config = dict(
    train_examples=195000,
    image_size=32,
    horizontal_flip=True,
    method='simclr',
    depths=[4, 4, 4],
    avg_pool_shortcut=False,
    projector_out=256,
    projector_hidden_layers=2,
    temperature=0.1,
    optimizer='adamw',
    beta1=0.9,
    eps=1e-08,
    final_lr_fraction=0.01,
    weight_decay=0.2,
)
Rows from block 5, named by matrix and row number. Rows with one number belong to one channel. Each number is 128 + 24 x the weight over its row's rms, rounded and kept within 0 to 255. All counts start at 0. Numbers have three digits each. After the name is the row's rms in percent of the matrix's.
# convs0: first 3x3 conv (model.blocks.5.convs.0.weight, 64x64x3x3, standardized in use), inputs 26-38, a 3x3 kernel for each
# convs1: second 3x3 conv (model.blocks.5.convs.1.weight, 64x64x3x3, standardized in use, transposed), outputs 26-38, a 3x3 kernel for each
convs0.4 104:135119123146117116136112113139115125162139140121110125073079092112128138136143132114127152147140145140138127152151149144141146144170148134126112127139113133143124096113116119137154131145130098080103151150155117117119111090106134121128173167159105119112115122121108117109095129111076116081087110085155161168145145150128099115134137148126148159135123130
convs0.5 104:125163148101155138113122129125146144116152138111130115159150150123107117120124111139131126130112126130133142158169181112109124158170148161162161138135140183170175123116141125101134149162148125130153128134149123118139170179168112125133087084109135170183110115144123113105136135135163156156170168156112107127116118138085088117138148141128123086126120110
convs0.6 093:133111119157169113131136132105050146154162116140166125114132137069127161122124128110125160128084130144127140162149100134130128147119126146155152145140135119116120108124124104106135162126114106183129162138119123119112085149147092161144100119106129098093094118131078107132132122113127127125154129124120108121141125090140157116178186145154106132116117134
convs0.7 098:141135104154150105148111093158128108134156105127144106128126148132101144141119154142092136144094161138137145144132148149104134147124145144107166154117182122100143129122153141075136160098147145147138179116154173119136154140144159122142152144149102136129099142121122138114126133167130150178143144173143124114143131116162127128087095171096117211097113163
convs0.8 107:123123168153132119137166157087137179118105142127137147096124087116117107143139129067133172098146161147130127092119112092094101107123119102177127141207166075138101131164150116119127172163158142123088139133111127165143110118111133148131144159157120095122090068118127104145127148147135167142154153143151162173123118121089103096133144115117120143139145121
convs0.9 102:132143153134118127165147159146150145125117118128115126159148147118098105073061062147124094119121113119124112183190178131135123122121099110118111141159139190211198110113101116105091109108103130138146118100105133122132155147159126123118124138121177176170142137130116105127116122116113125120124128121136154162143144160144146164190160142126101120132116133
convs0.10 088:113120107132132140124158158106061047088059107119151133108125154052103166111125125109094126088125074136096086154136124124112124119146100124144158121134144137146144141132126086091140132147094124149186127169173122150148116128157131137165127133154118142086127117125124096113117134156109137156116129137106115110095099125125147128110162196124152134126119100
convs0.11 100:138152139119117148140119119123158115114115150149106087115124120085147160060125141103144125129166158133137166147152120126184193142150185124137125121128144160128128152145103088206182119140169095145153088141153109109125113135133116137137106135152170132128135146124105136146095118120122129120121148141107121125123123129131123068120137120076164133062138124
convs0.12 088:125147135127122148122114126139153121103139137095094132113075075154131085125132129173157103162185169161188160140139143163146122138156165125117105130133128148157155120117140161128129120141147115102099107121070139129103126117105131135125137138107088103126100083097106107080153155142142143131132135126147140138138135145135138145107060089138140135136164161
convs0.13 097:142123098179139100136127111133128102194148090162139099105118119161097094171113091120110116170120115174139126126132166154106156190123145125113145146117149134110133111141145152088130168121128149128126151112111139097085135119110140119116130105104121130123144123116176125124129116132125131145135131155121096094160099090151119109153135129153104087141090114
convs0.14 100:156132110109132152110120141154116090116125115122117129150128165147119135119115115181158072211160067179139094157141136150163142142196148157149155152104128158095136128119139130134123100160127082141184077134169095115149130161154119112133114099108079127123111101147151117116128153141134138150140139151139157126125148129111116114146123163185143098178148123
convs0.15 097:096093098105138163121169165084049093121129138132181149098100079115132126134134104105135143142128115170151145093104147136152164163165134097106108159165129177180135100106109139142154150159116112104099128175151110132105116107089113108116123148134099081087109111132109138126130156137096116119126133117092095104125138154140144148123168150134140098133115092
convs0.16 102:142120115149128098146132131144108137137124113137131132111074086113103084125126122122141144105137139104158126163165175134143125131128143096094140119108172087085147152127164127118111139149173125094107144103106162129164116128150132140155147133156167131111166121111160138121107108136108110135119119125140082131138100102134108142147163130161150127127146127
convs0.17 100:159101139140118189116124159138102141107084168126120153126120105115127127106119124152137108142133138120111145136134126106150173119117137149119130149125152146100136154132056116149098117139129083136141071161135110137116123166158113126138102096103140109090148135153105135138178134156193089141163102128140106105114142123130156150113124085141150057121125107
convs0.18 101:146126106148115090151128118135116129112092104111092088122138133159152128129126123175135152182163196170142137140131118167139126133121123114158139128190195114170158116136120140140121127114103135146121148126110141111116119131112149145120163163137084126132076127149062109120145142136130145141136146140146141150137143153143148123153133126182171185162163155
convs0.19 092:138143137111120106133135114132129155073071149090071120140123108100120163088117160152131147106127140092101115151121097127100156091102160152116113156125149132104123150163137119132187128107148091100117093138175121159167120119123127124129111123145124133137098145165118131172143129118154135124156131138123127126100124157119122126097110138085114190099121145
convs0.20 104:151101081174138070115110096129076105167141086098130117143161148133127147147127132082089180159130136180167124121127112102108136112128128092121098151173170145174160104101104124105129136144136134103099126144149086141164131120116115083102123111127110110084123129089116111125134134143146141144132131137119090096164159131146163162085113167076112186125107126
convs0.21 100:123122107122125112123115125101131117115125124124108130114128134077135161065131149120126113138163141093144147151147141129131175156135179180127131185123122183129133148162148120175193147150173129149153103138157112130139123114106124118119115119138128137146106140159104118152099116136099130148101124149120120113145143145132125135094132128043124132067131116
convs0.22 103:111105092083094088109105104116089089113091079112119096122118120133128130105111128174143170173163179162167154157143138173144115152120112134152177121159196131154178156143138170139106141118105132133117155142117148135123116131143122134147137130135129129082118129081117130082136127144136129143142134147144102100119105100098094078146141162167162189149159176
convs0.23 104:156157123133147135115107116140135113132147126090098118136153133110130116109124103117114127140102083108119097163186174098118124117138122083108109101117111130132131153158145133132111145160137127126106101122121132143126141126137129129142114126130152162163152161161123117144110137119131156134096118095171136105167135118115101123132158153105128104111108081
convs0.24 102:141131154145128206146134170121126138122108172130103150152125129126121145121114128135135114124131135135114144135118126121111156124116130173127077170116063184131099144115103117112152114110150115102160093135162114131149147132130134132131128129119086117078094136117065099072187137121193129115167126121129140146136143177146140170144150132143152123158153147
convs0.25 104:162127104125120116102135148140113129149113087127150126142144141162136154139109124140133126203151090217169111124134119149147142153142125159162166163139149168133140121138133150113128151139134133126140109142194116151199153172152126135137129116131098120116092117111081081093135146137146145137138143148147135121110130104094122115153139164161139129193158108
convs0.26 109:153131120140123130118121140168147122143117118139130155101072099130113113137142130136115110161150120144159153125132116137121104164177138166163171128110119138113123103111113135131114160182149117118135107122137139141141132126138108091111152146151107130119111104109084093073063089091073093087068086084145151143154160153102100103151136159147129141178161142
convs0.27 088:121148178125102161128117098104164161115126157107077119143117093154135084129129128149167126139147195105163170131142150143136132154126154150137120143139130135134134113121138132137133121109152146122084106127098144133131159149106154160117117125096118108154127110109122128065116130111119129124117137143123155161112114162124111133119095094122145147124128179
convs0.28 102:133125119112127113141144119098127138057091148098105139126117082111119130100131146151150146098147138106109114165139115146124164123135154146128116135160169131149150160183144123140164117119140103118113106152144128161147118126126116127130100123131103125114101142130129133160135123103152127088147130114109139129083159152085130138081096101095144142121120108
convs0.29 098:168156106154096091122084111151159094165127100138107132166161166142091112140118134135102105130137122118129124118150151139120129147123122156167142144141121131125101125150126152099125149143148140135109133119129130177145147158144112111119116122115163172138161142137157114149102101111138134125123114117117089075136097132104113127115142155109118133110120115
convs0.30 101:160134136159115121167129110121134127135104131137103137135115111114097114114093102111133136088119139091116135138138120121135116133132124189187182190182168182184178162151131137148155136141143142117125132151158125163143133133139137131116136139112124150147135139145133151158149145147158158147136145129127110140129095123131106134098102106094109108102090117
convs0.31 100:135113095134091113140110128146138097146104092136087117166132094151096067142111101146113132131125139117122121182164143167133125152135144156146199152154205170172206169143118156111112145121122139109127158120113149122115138135130129118116140133130158148133162129113163123119119110107143139114157148114121088109114078103107054086162122101151115099158115095
convs0.32 110:150133111132135130098123137121115111136129119125144154131139144146148152137127129087091106113099092144158146097105116148172169124121133131149147117127137145135145122121132144122117151128116152142125126130128160185159130141128146157151158165149109114117132140126137142124146147157155138149155134154110090073069057046109132111094117145134139141153151139
convs0.33 095:151066111186075074155114082114063130151062132146120119127118113142123129143106123117150169133133172151123132130148145120125148161120130155132135155120139152097114143164141116112151147101146147123080142103117097094121106125133117133152121119147123104110126131116155144135183158142154145129118116117141102128177110110183167125151147137136151160118118157
convs0.34 106:163143110169134127146158119145102103130102140155151128097097102089100096125132132115107139098119141110102132142152170076139173101122152110127163105148188110161190168166134097126113122120135151131115128145072142151115129110115122125119103123110139122112138124117128128135185162154178136107141128094145133118158161126128136120070102123122142138105130136
convs0.35 096:138098092186073081142084098126143135175117141162081101163143125146123122151124133101157148089117159111109121133134133115103087139104081158134120194153131152120112141131111127112132122101139160120113151160177104179179130127124128129134123123132162139100184134084172123090158125138169134143169149153116112146156114145139104118127157145097148141112121134
convs0.36 106:127080089152104101138115112083079106127083082128116115114114112142150138132141140123121130119134126152130134093078092095093106150159161153161145086080078123116119108100097120100095124128126136123128133124112088104111158159163141136145128131133119122132129107119174136154141132139150132150144119137143138150133122113140146143111108120110137159118130147
convs0.37 103:099122152117125144130109113087131149088127151114108136087083083084080088106119115117150163071101111098123148127137131118100120132132121144139143116114114139152141163174166103107124114136138174154131132108091159141109135134133145143136117110108136133107113135112087094108176158172144143150132142146148164164139164174138146128146136099114122114109112137
convs0.38 103:124095119127090123129125112137100126144092144154119127135115130121093111124092093145136142139147125133138121139148143118141139150137140175191174164198208139164182159150150132129123167132119113121097109121118128123106117149155123149163113136147148140145130131149140131145151164171133145148104115116107092107122075101137126121139120119131117101127122103
convs0.39 104:148140117118106108087121150113113125139104090090143147169190165111123135091076084122143158144100097145149128124124110098118122076091069168188181138130143139153142115115119112110120130150128167195165114123136149152134192214176144151137124128119151128129143144117134119134093074099109083121110101137135102106137128095130140130113151167084106150125097082
convs0.40 110:153126102140120121124118107135098104126115123119125123093080090109109107137167160100094122135142146124147176053024056089083104099106116166155148146136138116114115122114111105122109122151129140112110129144133163174130137113115141112117154142135094112110132129119152145118110138110111133128104122118133127142147140156128133115067082099129114127126147143
convs0.41 099:101118130108139153111136139089114131118143169122136155113126142092123154089121146077120119100124124081113140160142139153137133149141161157152157148136131146152160121140163133146161153156171138133153136140146117121111147143141130126130116107099105115148117135160123144163122146176089125165079116149099107130111119163133140162073093115038080089068120127
convs0.42 092:139126120146136103127135108149142113158172112134161110114136170122115154121114142131095123154130142153149138122128141103087134126107129148156182144142195141133170118131131136110137144108115154172182176153153150146129129138156135127130135129124115143131081144161084120160137129138153155164142141154147128077151141106123133105102126153108096181111086163
convs0.43 104:137145146126119121138119102133127142121122132138114090120107109118122116098056095140149148129130156146137128135111112111107113122133146134133116126112114163190183129115128110128121119116123121139141137134131094096114148156154143131136103055087105097106099110106155148134142141140118106113097101098109110122125128146175186165133128118123115135112144155
convs0.44 084:116118101136128118145143134109045082084096109139148122124141165073122168100114137100093142090105108111070077150126118119121129129131124149160167134146153130132132147130128083119137127124117124174179140160173130129149096126166119140161103127147129127087120129146098107166102117131112128125126134122128123136101114125101126112129173187125132146107076102
convs0.45 099:159125127155115114129100123155130114162122111143117107139140165101091131123117136141125133137151145135144128143145156137134127136145133195184191199186192190185192133132150141135131136151126088121135115122138122136142136140150107105115106100112165165143161143159151124168119129112143154142125127118125101086129104088100095094103113154112100143119088121
convs0.46 104:126121103123130130131133117116135126110113147135110169126119053142126096116128124136175150137171126103127134145151140141162180122130143117160105150188146128154106161152108152142132152152138096117136085138125140162129113125090138135116131133134150123138155117163150120149147138086155119087152132106133128131109101097076078069102116100124140074086108085
convs0.47 102:136147105144118094132092088148157129156143120118071084142153137129133140109080108147137123137111118116123132133149130130155158116091120127119113119122128144157159092095090136152128131093114133165142136144145125112067157170169108108113092105102181169151169164115148136131089099116134128137142128141146119108141123102141123117134159171100120151067072130
convs0.48 101:145132091166123081098100097099106118136132104098084097129153149140153155130140129099121145103132091127148094098106119129168144130176147136188113152194116093156044101124154123149123113157113178170136150146108071133116125135114119129116127148124128121136154141116162144126127133158124122133138126141120150117134161091109151098103135158108146172103126097
convs0.49 096:154118119176117094148123098130125103145114104131117095150144141142119151143131147105136140083118151123097132119141122103103114105114105151111148163115167141120134130153128115097138127102125148150118151113109124115091154145141130097106106089089172140115168145096177150123148108156161127176160123169122123089140128091157152095106119171093123196090115166
convs0.50 102:140102129170118114145119108126097110142093100137107091149137147135108131117112129116106094122137138122117118147149128118096111090088091105078117150126161121115123130147142119087120108087102127153149139128123123097099149157150138127128100093085151129153154142132174140142140125138130121132094075092123137135167138131171164124110092134122137190103130144
convs0.51 103:122114106104129109152195173106083102094106121136147123113116105147126085161111075112112116164140134201156118131125101160169153170113099103133098134168156179187162104130126147153151132087079145146118120125100098090114150130116148134114170149123129108087134133115136125105117126111113119129133148157069102116109134131127163166130130111170142127165146107
convs0.52 089:119107133129163160117177174111037112112112144128179134046083123087117144120126116104120127117096104132080117129121121131139146148137097120119132133131134141130124119115106109133141150146091101131132130156153105141130114126139121137156124136144117098069120094121137115091110134147085126148104105116085097110123122130160165134122143132140120088135076096
convs0.53 101:142143103144143120145146111129118077135133095141127092108107088171124053139108070166134106208181150208175161147140135183168142178157128141112112146123142142124151097092104138112101124105119134127132144125091121100100117133136131122124162128111123132126136134123139136140145116113150110110159121122144105101141120131132120124155149116204165123178136109
convs0.54 100:127119127092149152100164138096113118080151139098183158088109113111115120128147132145139137126133105099135139148147142148143124128135125136160149129150136092132100141123155117104103127164148121163146111123128154134140091108093111118130109102127139112139167149162174155121152179187120141187119134168115101099091113116117133127077104107120112085111124099
convs0.55 102:116148162110134190129102142109144146099123167128087128130123125104115115107112115128110087108115115144076122110137140091123160103100133095084075122118103115098098152128096111149119127132146120138129127164125126162127132167166120138147124121125113154198101150197072121163164143132183140115169151135135124112135140148134120127125130106138156087116128116
convs0.56 105:158159152177194178144118122110131139136136140111064082113123128100113102095115088125164170114136108103087111174154145151160136123147119154191159179213194116132126133150142139161127129146124134143140100135164102090121130141136156159157135132139119138138115123114077072049141150156123119116134123122136146137150179145115093081132138139139146124117148130
convs0.57 101:133125124126116120120116100146125109144119135135120123105121145114128146095119143136135121165157148150154140145128126130134161112115155135112149142110150137104133108127143084144188054114191146141161142129137122122139143132138158119123140113121138118091154149104129127077138158192140141179122127167127126128146143143162141118132118135142149145137138144
convs0.58 104:141151141138099092135138115126139130093123135097103104119128119139142139123133136109123133113139155088083125131102124139147154118131140103140139142190182082104099140138155145171201111116141164145111175163121161149089116106104134130118146162136118086111155130132166173176109135152125152161146158178097095111128100092114109103106130121128146141080102120
convs0.59 084:146174141120118143112072126159198145140160139084096136161132126181134087146128112154147115172164142153184161111127156133126130147140146152145116146139116138135125132121148166140127129143143154123103121101076097104107159128107148133117124120107108154163125108114136083065130127103137130102138135120164156147134154152098118143119098099134120097139160136
convs0.60 086:136132120125116139112118106137145121118133136099084129133096063155133098121128129181159117183164183141202180136138133154137127136141167132117109149139130154151148109114141165138127130135145119098082110122081122118094147132104143144119139147118099075126092099115081122102116136118112119108109115109138132116130138139126139154132088098150163147144166188
convs1.4 102:147140150103118123105126139120107100134114103146100082100096093124138134143151150103112112120116117141117108143153120121103097108079096098115099111124104092094098142128153103100128133141134133135138124112116106111108104106109121112120146158152109126134118133155119137147104097099114107109116117111107104103182182158167161156098110106110116109103110109
convs1.5 103:103109143098110124118130141114116111120124137123121114157159143154146141170162167140131135145125132127115112108127126153166166126151147119115121110096105135111124163168160143146159097100111140138128143131120114113100108128107145166154124128129128150145160187164133143119117117113100099086086094076111109078107101091089091087122130131099119120113115107
convs1.6 097:144111123154146133135159146119142138129133139158161114104136125091119131109126137170163139207193160144170152149143144164091102194131107065078112064103087119133077173168150116117128103106120094103140093101112133108128123129104122109119129097091061132141093124162063127155129114132141126128104121140126143154100111158129133152062084119080106142110132133
convs1.7 098:145122096156102067153112096091108161080117152126136126129148122099113108084087106143126132141118112147131117146121092127125111129105123119112120103085107118119135114144185135161168170176147146104111131106134123119143114117114130136133135152164109141176099121168100101133100093135103092136100093132152126126137132145118129141116101089132089074129111098
convs1.8 098:145153162123113111140147134136120119117135144113098095122135120120127122132122126091107142118109126140126111126133143138142153156168194092108110107118122118135119124129133115105134126121133146131099125120131093117128146160153138159142120130131161161154157139123139099110134153142149159163147157148144137121127112140129119132139136147168149149151144146
convs1.9 101:127114134130125140133125127111130114150124102156114083121122126145128141161144161131104108150104091142136113134156123134157136130143123154156150151133132166148153115116133115117111130114115116130148091133145099143119127120126119098120157129146087078089107109126105130126140148150154170154136142129113107114141143134153155134119108124121119134122124132
convs1.10 091:141131132152159141183178143128139145126157143147148158096126165118155186099126139188180146202200153148150130121112130134070079142111085074101104122099083143097081139143144082094143112131151108121108109095067125107111127129126121120107149121072138154141128148139129135130120119114117130145107141169115138136112123120118137122092132138113133118157135094
convs1.11 104:113115162144147154162155141094139147062091143098083139165187142146176152127122113127130138090111144123082137179194163145131101106103099145129154127143145104109130095079114125097116135113111184150139158130125137122108139150116152154138184193166120130176118122175114122138134128143117120130095101098086121105081095104099099115124137138124116125099120126
convs1.12 089:125107117133129131146137164136129107103118116114099110164127087186143104179150125088111095074114117069079106157114098099081113103099148135103082116104087097111136142155151139103081139099090135130158156130136169140132123127129114116125091105139136132150125140141136110110073121143111117132146130123114115103142128118161153136130130116094107125081094137
convs1.13 108:138126144132126118117107105132128170117121167118146156170178155133127115116118113127149135129147135122125137160140137135097110161122094135174166136168168120151147143138109117148134085092125118136126128145114138132118115108129107120132127136138096127158062124150091130151149144140157142128142129102123121134096097125104099123121140148128151166134139157
convs1.14 097:106127145139118126110077105093123129112136133112104117152138137159154155130132134079140177061124164068114131140132133116127097147147120123107093143122120136082124125131138140142137166170178176137093156123089144144120153151152141156141132122115098132116096158132124161167091103086087086073118120122126115096093095093107095125091146160087125143094079107
convs1.15 097:148158150146183168169163134091102139101110108152152124093119133114147164117133144113101119141133144149135129120152162118106138167119107080118092064095084099107096139121097113115118110116130113131099083078063087067096104118138112135158120126118146153132158155146128127126144154131156121123139138154112145142076101130096141166115135135124144141127110099
convs1.16 103:129118130131107110137116117143138160133121148107097118128115129103109129128132143118166135122140126134120117134132116154156131180160114127125116121113101126106099133147132154173147132142127100130135133192132156170128136107104136122107158150144108106115087079118085105155120094072114093073130103064096107144106116148159144141130166155142163154147169168
convs1.17 092:109121144123112129137110096107152117086138096121117106133133155146146176141125138109118127106122135107115145157153123164154110116124116126119132130130103133107105119105132139158166128157145142113090134113084117135103180179183162177170167174152128166110109158130086135121098104054065061049081077074091107123101088094113091085110130122103133110084103090
convs1.18 102:132114138151134133150163161129115127124102108140085083088108102143133100151138118105107148101087116117095103131113122146126140148141181100077104123100101096093111126109151099094130138115105103102146100102157112108132128141105148156117162169136117129157101138179114121144139150162150167180153164158115137164129146188138129155098098105098100119078089119
convs1.19 104:148157201146143161155119131123138150113144154118113132152169173116133127111110093161171140137150153129121165167147115125085044102095085183158167195160166162134153114124153150152114151087054149109119151136133160117121120116097119125104129139134120127137109131134119116109128149153116144168098122149118135111125127103110108093145167153165159148137143165
convs1.20 107:128141136154147117149148084116121122089072125128137141133150116132151140087104103097123152135120131154118109099119088106113120144121123099082080080054078108066087134105144149125150151131137157122106139095109115109145117118114140173147093098098156164156151162178111099136133155160155143152147143143147113125142136155124121173110108107147111088141086061
convs1.21 098:117133179118133180135129157128131127100126141119117143142150124138154141106121121117121127101121140106109156162157121132119086094101084163137167151140166139124157073102138111101141148131115168147140148124117125107101122112097146128121177187162121139155113137152113120141125148154118142157106133143117134083132146106121129105125145135121125133105121129
convs1.22 104:138145140159140138143115114145118123135126124108101104136130122132119091146136106141164146125148147113127136130133128133144146143148152183157152193159143165145138140157165150154162129116110120149155150178182150143147141139121142149130135149138142140156151166179152156163136139136137147143126133125105140168096135166111120133157178143174198166148170157
convs1.23 098:129150164113132156135105077148114106152127141125128160140127142138126130137122129143124112125126126127136121155156154149137141123109122149166164142152140138140146143126125101090088086086095105132126118131102108117104146133141116109111102091105142127123141122134133107121155135151163145154148146141133108101150130117160179161130140140126140133138132113
convs1.24 106:117142140104141119109113092166129122161119100164116108084120170099130173123124126137113104132132101127127115142130121152134103126127115141133129163131101143093097158149127169157129161152137148128110152107088134089114139149174120136148145154154174139109180148112157119091106101097095101120085091128111127109126098082124087065116130097125130074100097060
convs1.25 095:116126145107098129123096098130157143104140139085105136175174157143152127147143130078129177066124168085117143122145166111140134117132134124109110126101116107076104147166159159152176099092148196157115186142126136122121113133113111135119123135137147170143135160139099093118111121117113121112122124125121101088107095083106107120103137134124135145125105105
convs1.26 107:112116132120120122165144118156138109137127121107094109092085081135144133150159152121128128118126133104095098106078061132116107109093097136142135130131122127111123164160162125138146130151132158154145131120115088097108078055077126122130140155148142148139141156158092089100109107099115113103121112120132136098158151123131130130129136151125118121104087096
convs1.27 098:140142127143147153145136162082052071099116088128124117121116103149127094147127109122088072132119110118111114125108101087090118120124142111087088099078095091106140145153118127096062131098087161152152137131126152127124088116133088099128074100163147125118133119110131123092115128157105129142127126109113106099135122108163165124155133091119113120090110155
convs1.28 102:149149190164149170173137138110111139100142156122132149142162159116132134107116123139141142134141161138113165154154129140122097110109127133142163137146158136122156107112149126139139144091060138110107115118127128114101141145119135150133117145134128139145098142158105124128139146152121127162132126149082122139081104140092100135127139155142131151124117153
convs1.29 100:116125140098083101125093073115120155108137181097157186153150163131155139110111108121139142113140133118154119168186160164163129140133116123120142127113133132122139120147122109137127089115138127138130146148115118125116143119110126128130115136141121141126104123141091093123146139133136118104128097085121096116130128127111125119131142151137133135149140124
convs1.30 093:119121144104119140082092123139148152129137151130140148109132154098122139116138151128157162136163168131151153101137152112157155137167168142148179128142178133145177181196159174186163117125132149178177156186166157177143137130123143142133134136128184152118184150133173151145137158154136161149134154133143150125152141092161154098122137173134157194136150176
convs1.31 104:126136142122130107134152107165132155157122160105105147114109139129142156143148143127140148111132145111134138131159147147175138151155131152156158166166152159161148139146131133138116117142141105145138130169121141148094126103094126107109151166163097087100072071098077099118153147101158152099154131076117133127131157153133138132123158169118160167130171171
convs1.32 102:078113142095123147125131125137138133126121127113117133123124117114124113109120117119129139105124136110112118132161176092114126096105105151132148140122142115098117142140148107103136110107143173159161155143129106104111148155139130154150139155152157139134121113132102090117116114113122130120094111099142167145125160101100117074139152153138147143120102092
convs1.33 093:116093087107113096094140127098095156116109121128113091099112112103072090102086084116102100138108103148124112117122145135114140142143110109107120108101113121136136166141102136140127115129120130138134123144157128146156120116101142122104168164107111111133101100128105099111142111095148126095140135103159147174157133137165152126111112119110125140132124144
convs1.34 093:156141154130123140123089111152136122103137104144156129131143129114116112096099104097122132107131143128129143148138116168160127145140125153144162129130137128125144114094118110141165127153155130082093126103121133118124147150140160151137157149133153150164113120164116127153091105086085094099109119118111123108117122098147140104135112108148108110144112118
convs1.35 094:061082099049073052064105097104116150094102138103108120102132148098115119114117111109112137132128122153137116106108128133144140152144146118098118095072099107091121154152135160173162101131141128119123143129151120125141126132131140160144154162150134120116140121118140115114121129111120121103123119096117120142127126125147122100131098119141116118153131129
convs1.36 099:144131111158142133132119128114131143141136120148170161112124108108116094093098092102104114127120131123120135130132120136135142092069090127129114126125118167166160131128143106117097111108109139116117148144125123106111115113121121110104128118109127136140110115140101084091128136128161157154182184173142156153172179161182190151149129107149130118135124131
convs1.37 106:123128127090130149089097117149132122181142098180154139123135130104097102111107111130088082148114088151150138120140151103116142153177161123118127131119131151143139099092101121113115130110127087102138105140173135159167173203181144152146120114104119098116137145144150169152093076080102107102129131124129119136110095093139126117133125114129136136127141144
convs1.38 096:146136103114121118132140126139110156144146141116138139108093116128103109126131122119110109113116115115124126081124163099108117133156148171147159150129140151129140147139085125135104117132127142165129131151143129142124119106086143133096164161119135086076139073044152096074143115084142128089130139098111114124146151127132156122144161154124163174128144166
convs1.39 109:134140136120123128158135109091118148085107149096114144175193180162187171100096101121125151120121132125110107135177157131120125118131132128113118120114123128121122121107130108075102135109118151120116149117104131122128129135121094082090093080095140156143107116149113102124146148138129133124109102095120115129118147148117119125122122127144107100150127099
convs1.40 102:148121122161147133159119116129131135124134124139139148099099079132132120120111110147151154137130158103099134117104104126105123121086124139149130127126116167142154164151165118134132125165150162148156152106104121101108071049061123119126113130115128108112139140147127097098166174163172158160174158163134159130130126115109111109134117113137111107114089101
convs1.41 101:130144200126145212092104172134106111164145115168166153117129134108127141107131140097120132106136152120144174132133090110122097127141106160134151158132161166125159103133158121126142129127138118133135120118107106095086139139131129136130154158130152151134143151118148158133120147149127162164128159162120116080142129084138138099126118104120125129115114105
convs1.42 105:120099086115065062110085074139118116125124122128131121158137113133133110138132115134136128126129132125137135126109086129126100145144128152106120145096109161130117126167169173184157172149107179142130185145143185150153106108107131134132136141147119177171113165180114152163100120142085109138077111134141113102124139113111141129113110100133103097136128119
convs1.43 108:141117121141141153125114130123139139146154140134133142173192173119124124096101104136128127130121120132131142112124103115108117153160163104100097094090091115103112114131136135122118137135137100097100118109112128125128156159139082053068071061073113115132138146156167146142115105105130140129149156148130134142131126129131131118141119097103089086108116120
convs1.44 096:133135136140154152164149142147166142125156153128106135114132144132149169107121120212220181170204166121138126150108104150070073131108082086113117126118098157134101108122151087096144128134132105096115117094089136135144148135108148120095160128082114119137120129152121133158120118117108129149069134159127128140122131137121135132081102116095104104145134108
convs1.45 111:112108120102099093116108104159138144154145147119138136153130144133137130131144138131139140124137129120138122135151142142154138160174152163140142159122130170131147134159163146169169124109119150141141158147147149138134120113117128133132126130139159163123140147123132134133130163150110141129099116109143141129135161120116151113122124131134124134137128122
convs1.46 099:126124123168146128153150144102139109111138111119102091146146131150149147158157167118130148117113147132100130149153148124131155114131172112117128118121105115100117110111139137128117138118081138111112117118130106141117117152145130167167119161147118151157098134159109130131134138138091100128085103113075088107069088126109110138108103134113101116103104125
convs1.47 095:130128136155142133144103080115122115101129146108137150163179163135145138099092101144125112133148134138143135148128105145120096146123114153146140141129127138129125106092101113094125123123131113126129135148116140141128146109120138118131156149159073075124075078147111099143139150149151146150117113105132140148098123140138149163115103121160140123170151117
convs1.48 103:089131130124159132135125093143094099115092110109125134160179149102104093072080094139126139137139137166142141123146138116088112160152140097073076083068070122100102121063105124095148117108140137132140149125116125129141133127101129129122130141131115111123110109138127124132139168156168194179137167161112126163119132153119133156133096122143102115155106110
convs1.49 093:135096096131112097121120110104130161121130158140147149134173151080087099076068080141110114173125107179146101135128121154132148159144141146118133132095122156127146137132149159150147151131133136111122122135163134149163120118122121108131134142146109112137118112143129105122121114116135129125125117114148175177131165170101131141149110093168114105163135124
convs1.50 095:146113086120102082102090090114137166152135142161159144130150152118117112080071072142120108157123097151127112164163152166136151159131127138133144131122132151139154141150137149177132150157123136124123143155159159161181129112114118077093113107110107128145101130153116127120121120121133124117139134127166190219171155168116122100153127114156120112145119134
convs1.51 100:168185174151161147144155137130133110103093123120122141128114116134129132133127132111123140111120141096091118102118157155185189168178160163155163152134130135124139130123123148123141117097118085112120129135116158141117101134149141170178134178190130166160147174160122139129141146137153140137143131127085090126088090123095113150129128139119140154099107114
convs1.52 086:133118124144138133159158123110143146119158137153175124088113123109141158113135145174171149192194165177184147112117134116069075148118107094128137090114089119105073151148138073087122098109146107120125088093092103071094130131111131128117163132085137170148126128132115111094138150131143130132115126150115136146119114112128142118093128152112137150144113100
convs1.53 110:091110137084092101090102102171162176137155176106127140134142133131139129101115116124158147092115128072081121160140156156119154151112132127127135126134138109114129178126111170126117143115116125123120159153113177146118114119121129140139148181170059110125003090133045106122151158142153158146147144122117129157133145174137119156078129156081129169069123166
convs1.54 099:114115134136129124094115121105117171099115169144145107114122111116113127142137146117101120121112135119127126130157154125138139142101114143117124121120110130116103114086116126145155087131131115121108119117126106104120169171159186180185178173171125130135150131134160140134063105069076065045081071073096112102090087113109115136134126119126129118128111118
convs1.55 099:113115115112127109120123097113103138098109130134105111123141146122136145155146156120086107106113129118128152161161130137159144111152164111116134114119121111116132171150157176167162153130102192147117149123102116103099129142125142161147157177159133141121127128109113115106094102098090102100076110115121088094125085084122111111117136157105131151081127162
convs1.56 128:156148160201206185125148143104106106110105111146124128149163148124136125127125126134127125129113111134117116145152130135115108164149149117117117096099087072075077121109127125099111110105098109112109095090094095098102138141137141132138144142151142154152149168169151159161143152146158169158149165145136142133085077082103084087138125120156128113153143132
convs1.57 090:135126161129124137124123125129139137119124121095081084130121130137134131130137135118155145115140126119119112151157110135126092133146117164126091183128088159111101125154143155175148140150134127130116148164141158166127137113107131107104129116116103144145097163163128167167066083112062078098087090096051068093073106104101130120115162148127181167097144149
convs1.58 098:132140150149140126161166138133110121141105123120095103088107098104112093115109102137138133114100114133125114155145132129099099134128143118123135122125125114116122112112125122119135153137120146112107132119123135133147123127116122124109142136125152160167112130163144136154120132126120132147106115137126137117108125126088092112121107111134112122152150155
convs1.59 097:130125119139150154147147130097068067096101121130145154170138117194152115133114091101098097097121124122127118100117132083103135098108107119106089085115104078115138139114099130094076138121122155169168132139127139121113117119133095108137087119151128094104108097115133131112126115126154131115155139094128107113150141134155166151127139132094126133104136144
convs1.60 087:143137149136117112130110125114108109104120125124119133130115090172144105168150119105124124086117137039080120125090083087066095113101136164132110130121103092112133154157135137097074144103092157144146160121119175130122094124135096123140081136169140149136120142140117102124127161172116132154127123131106100095129125126146154149154170152099124155051075133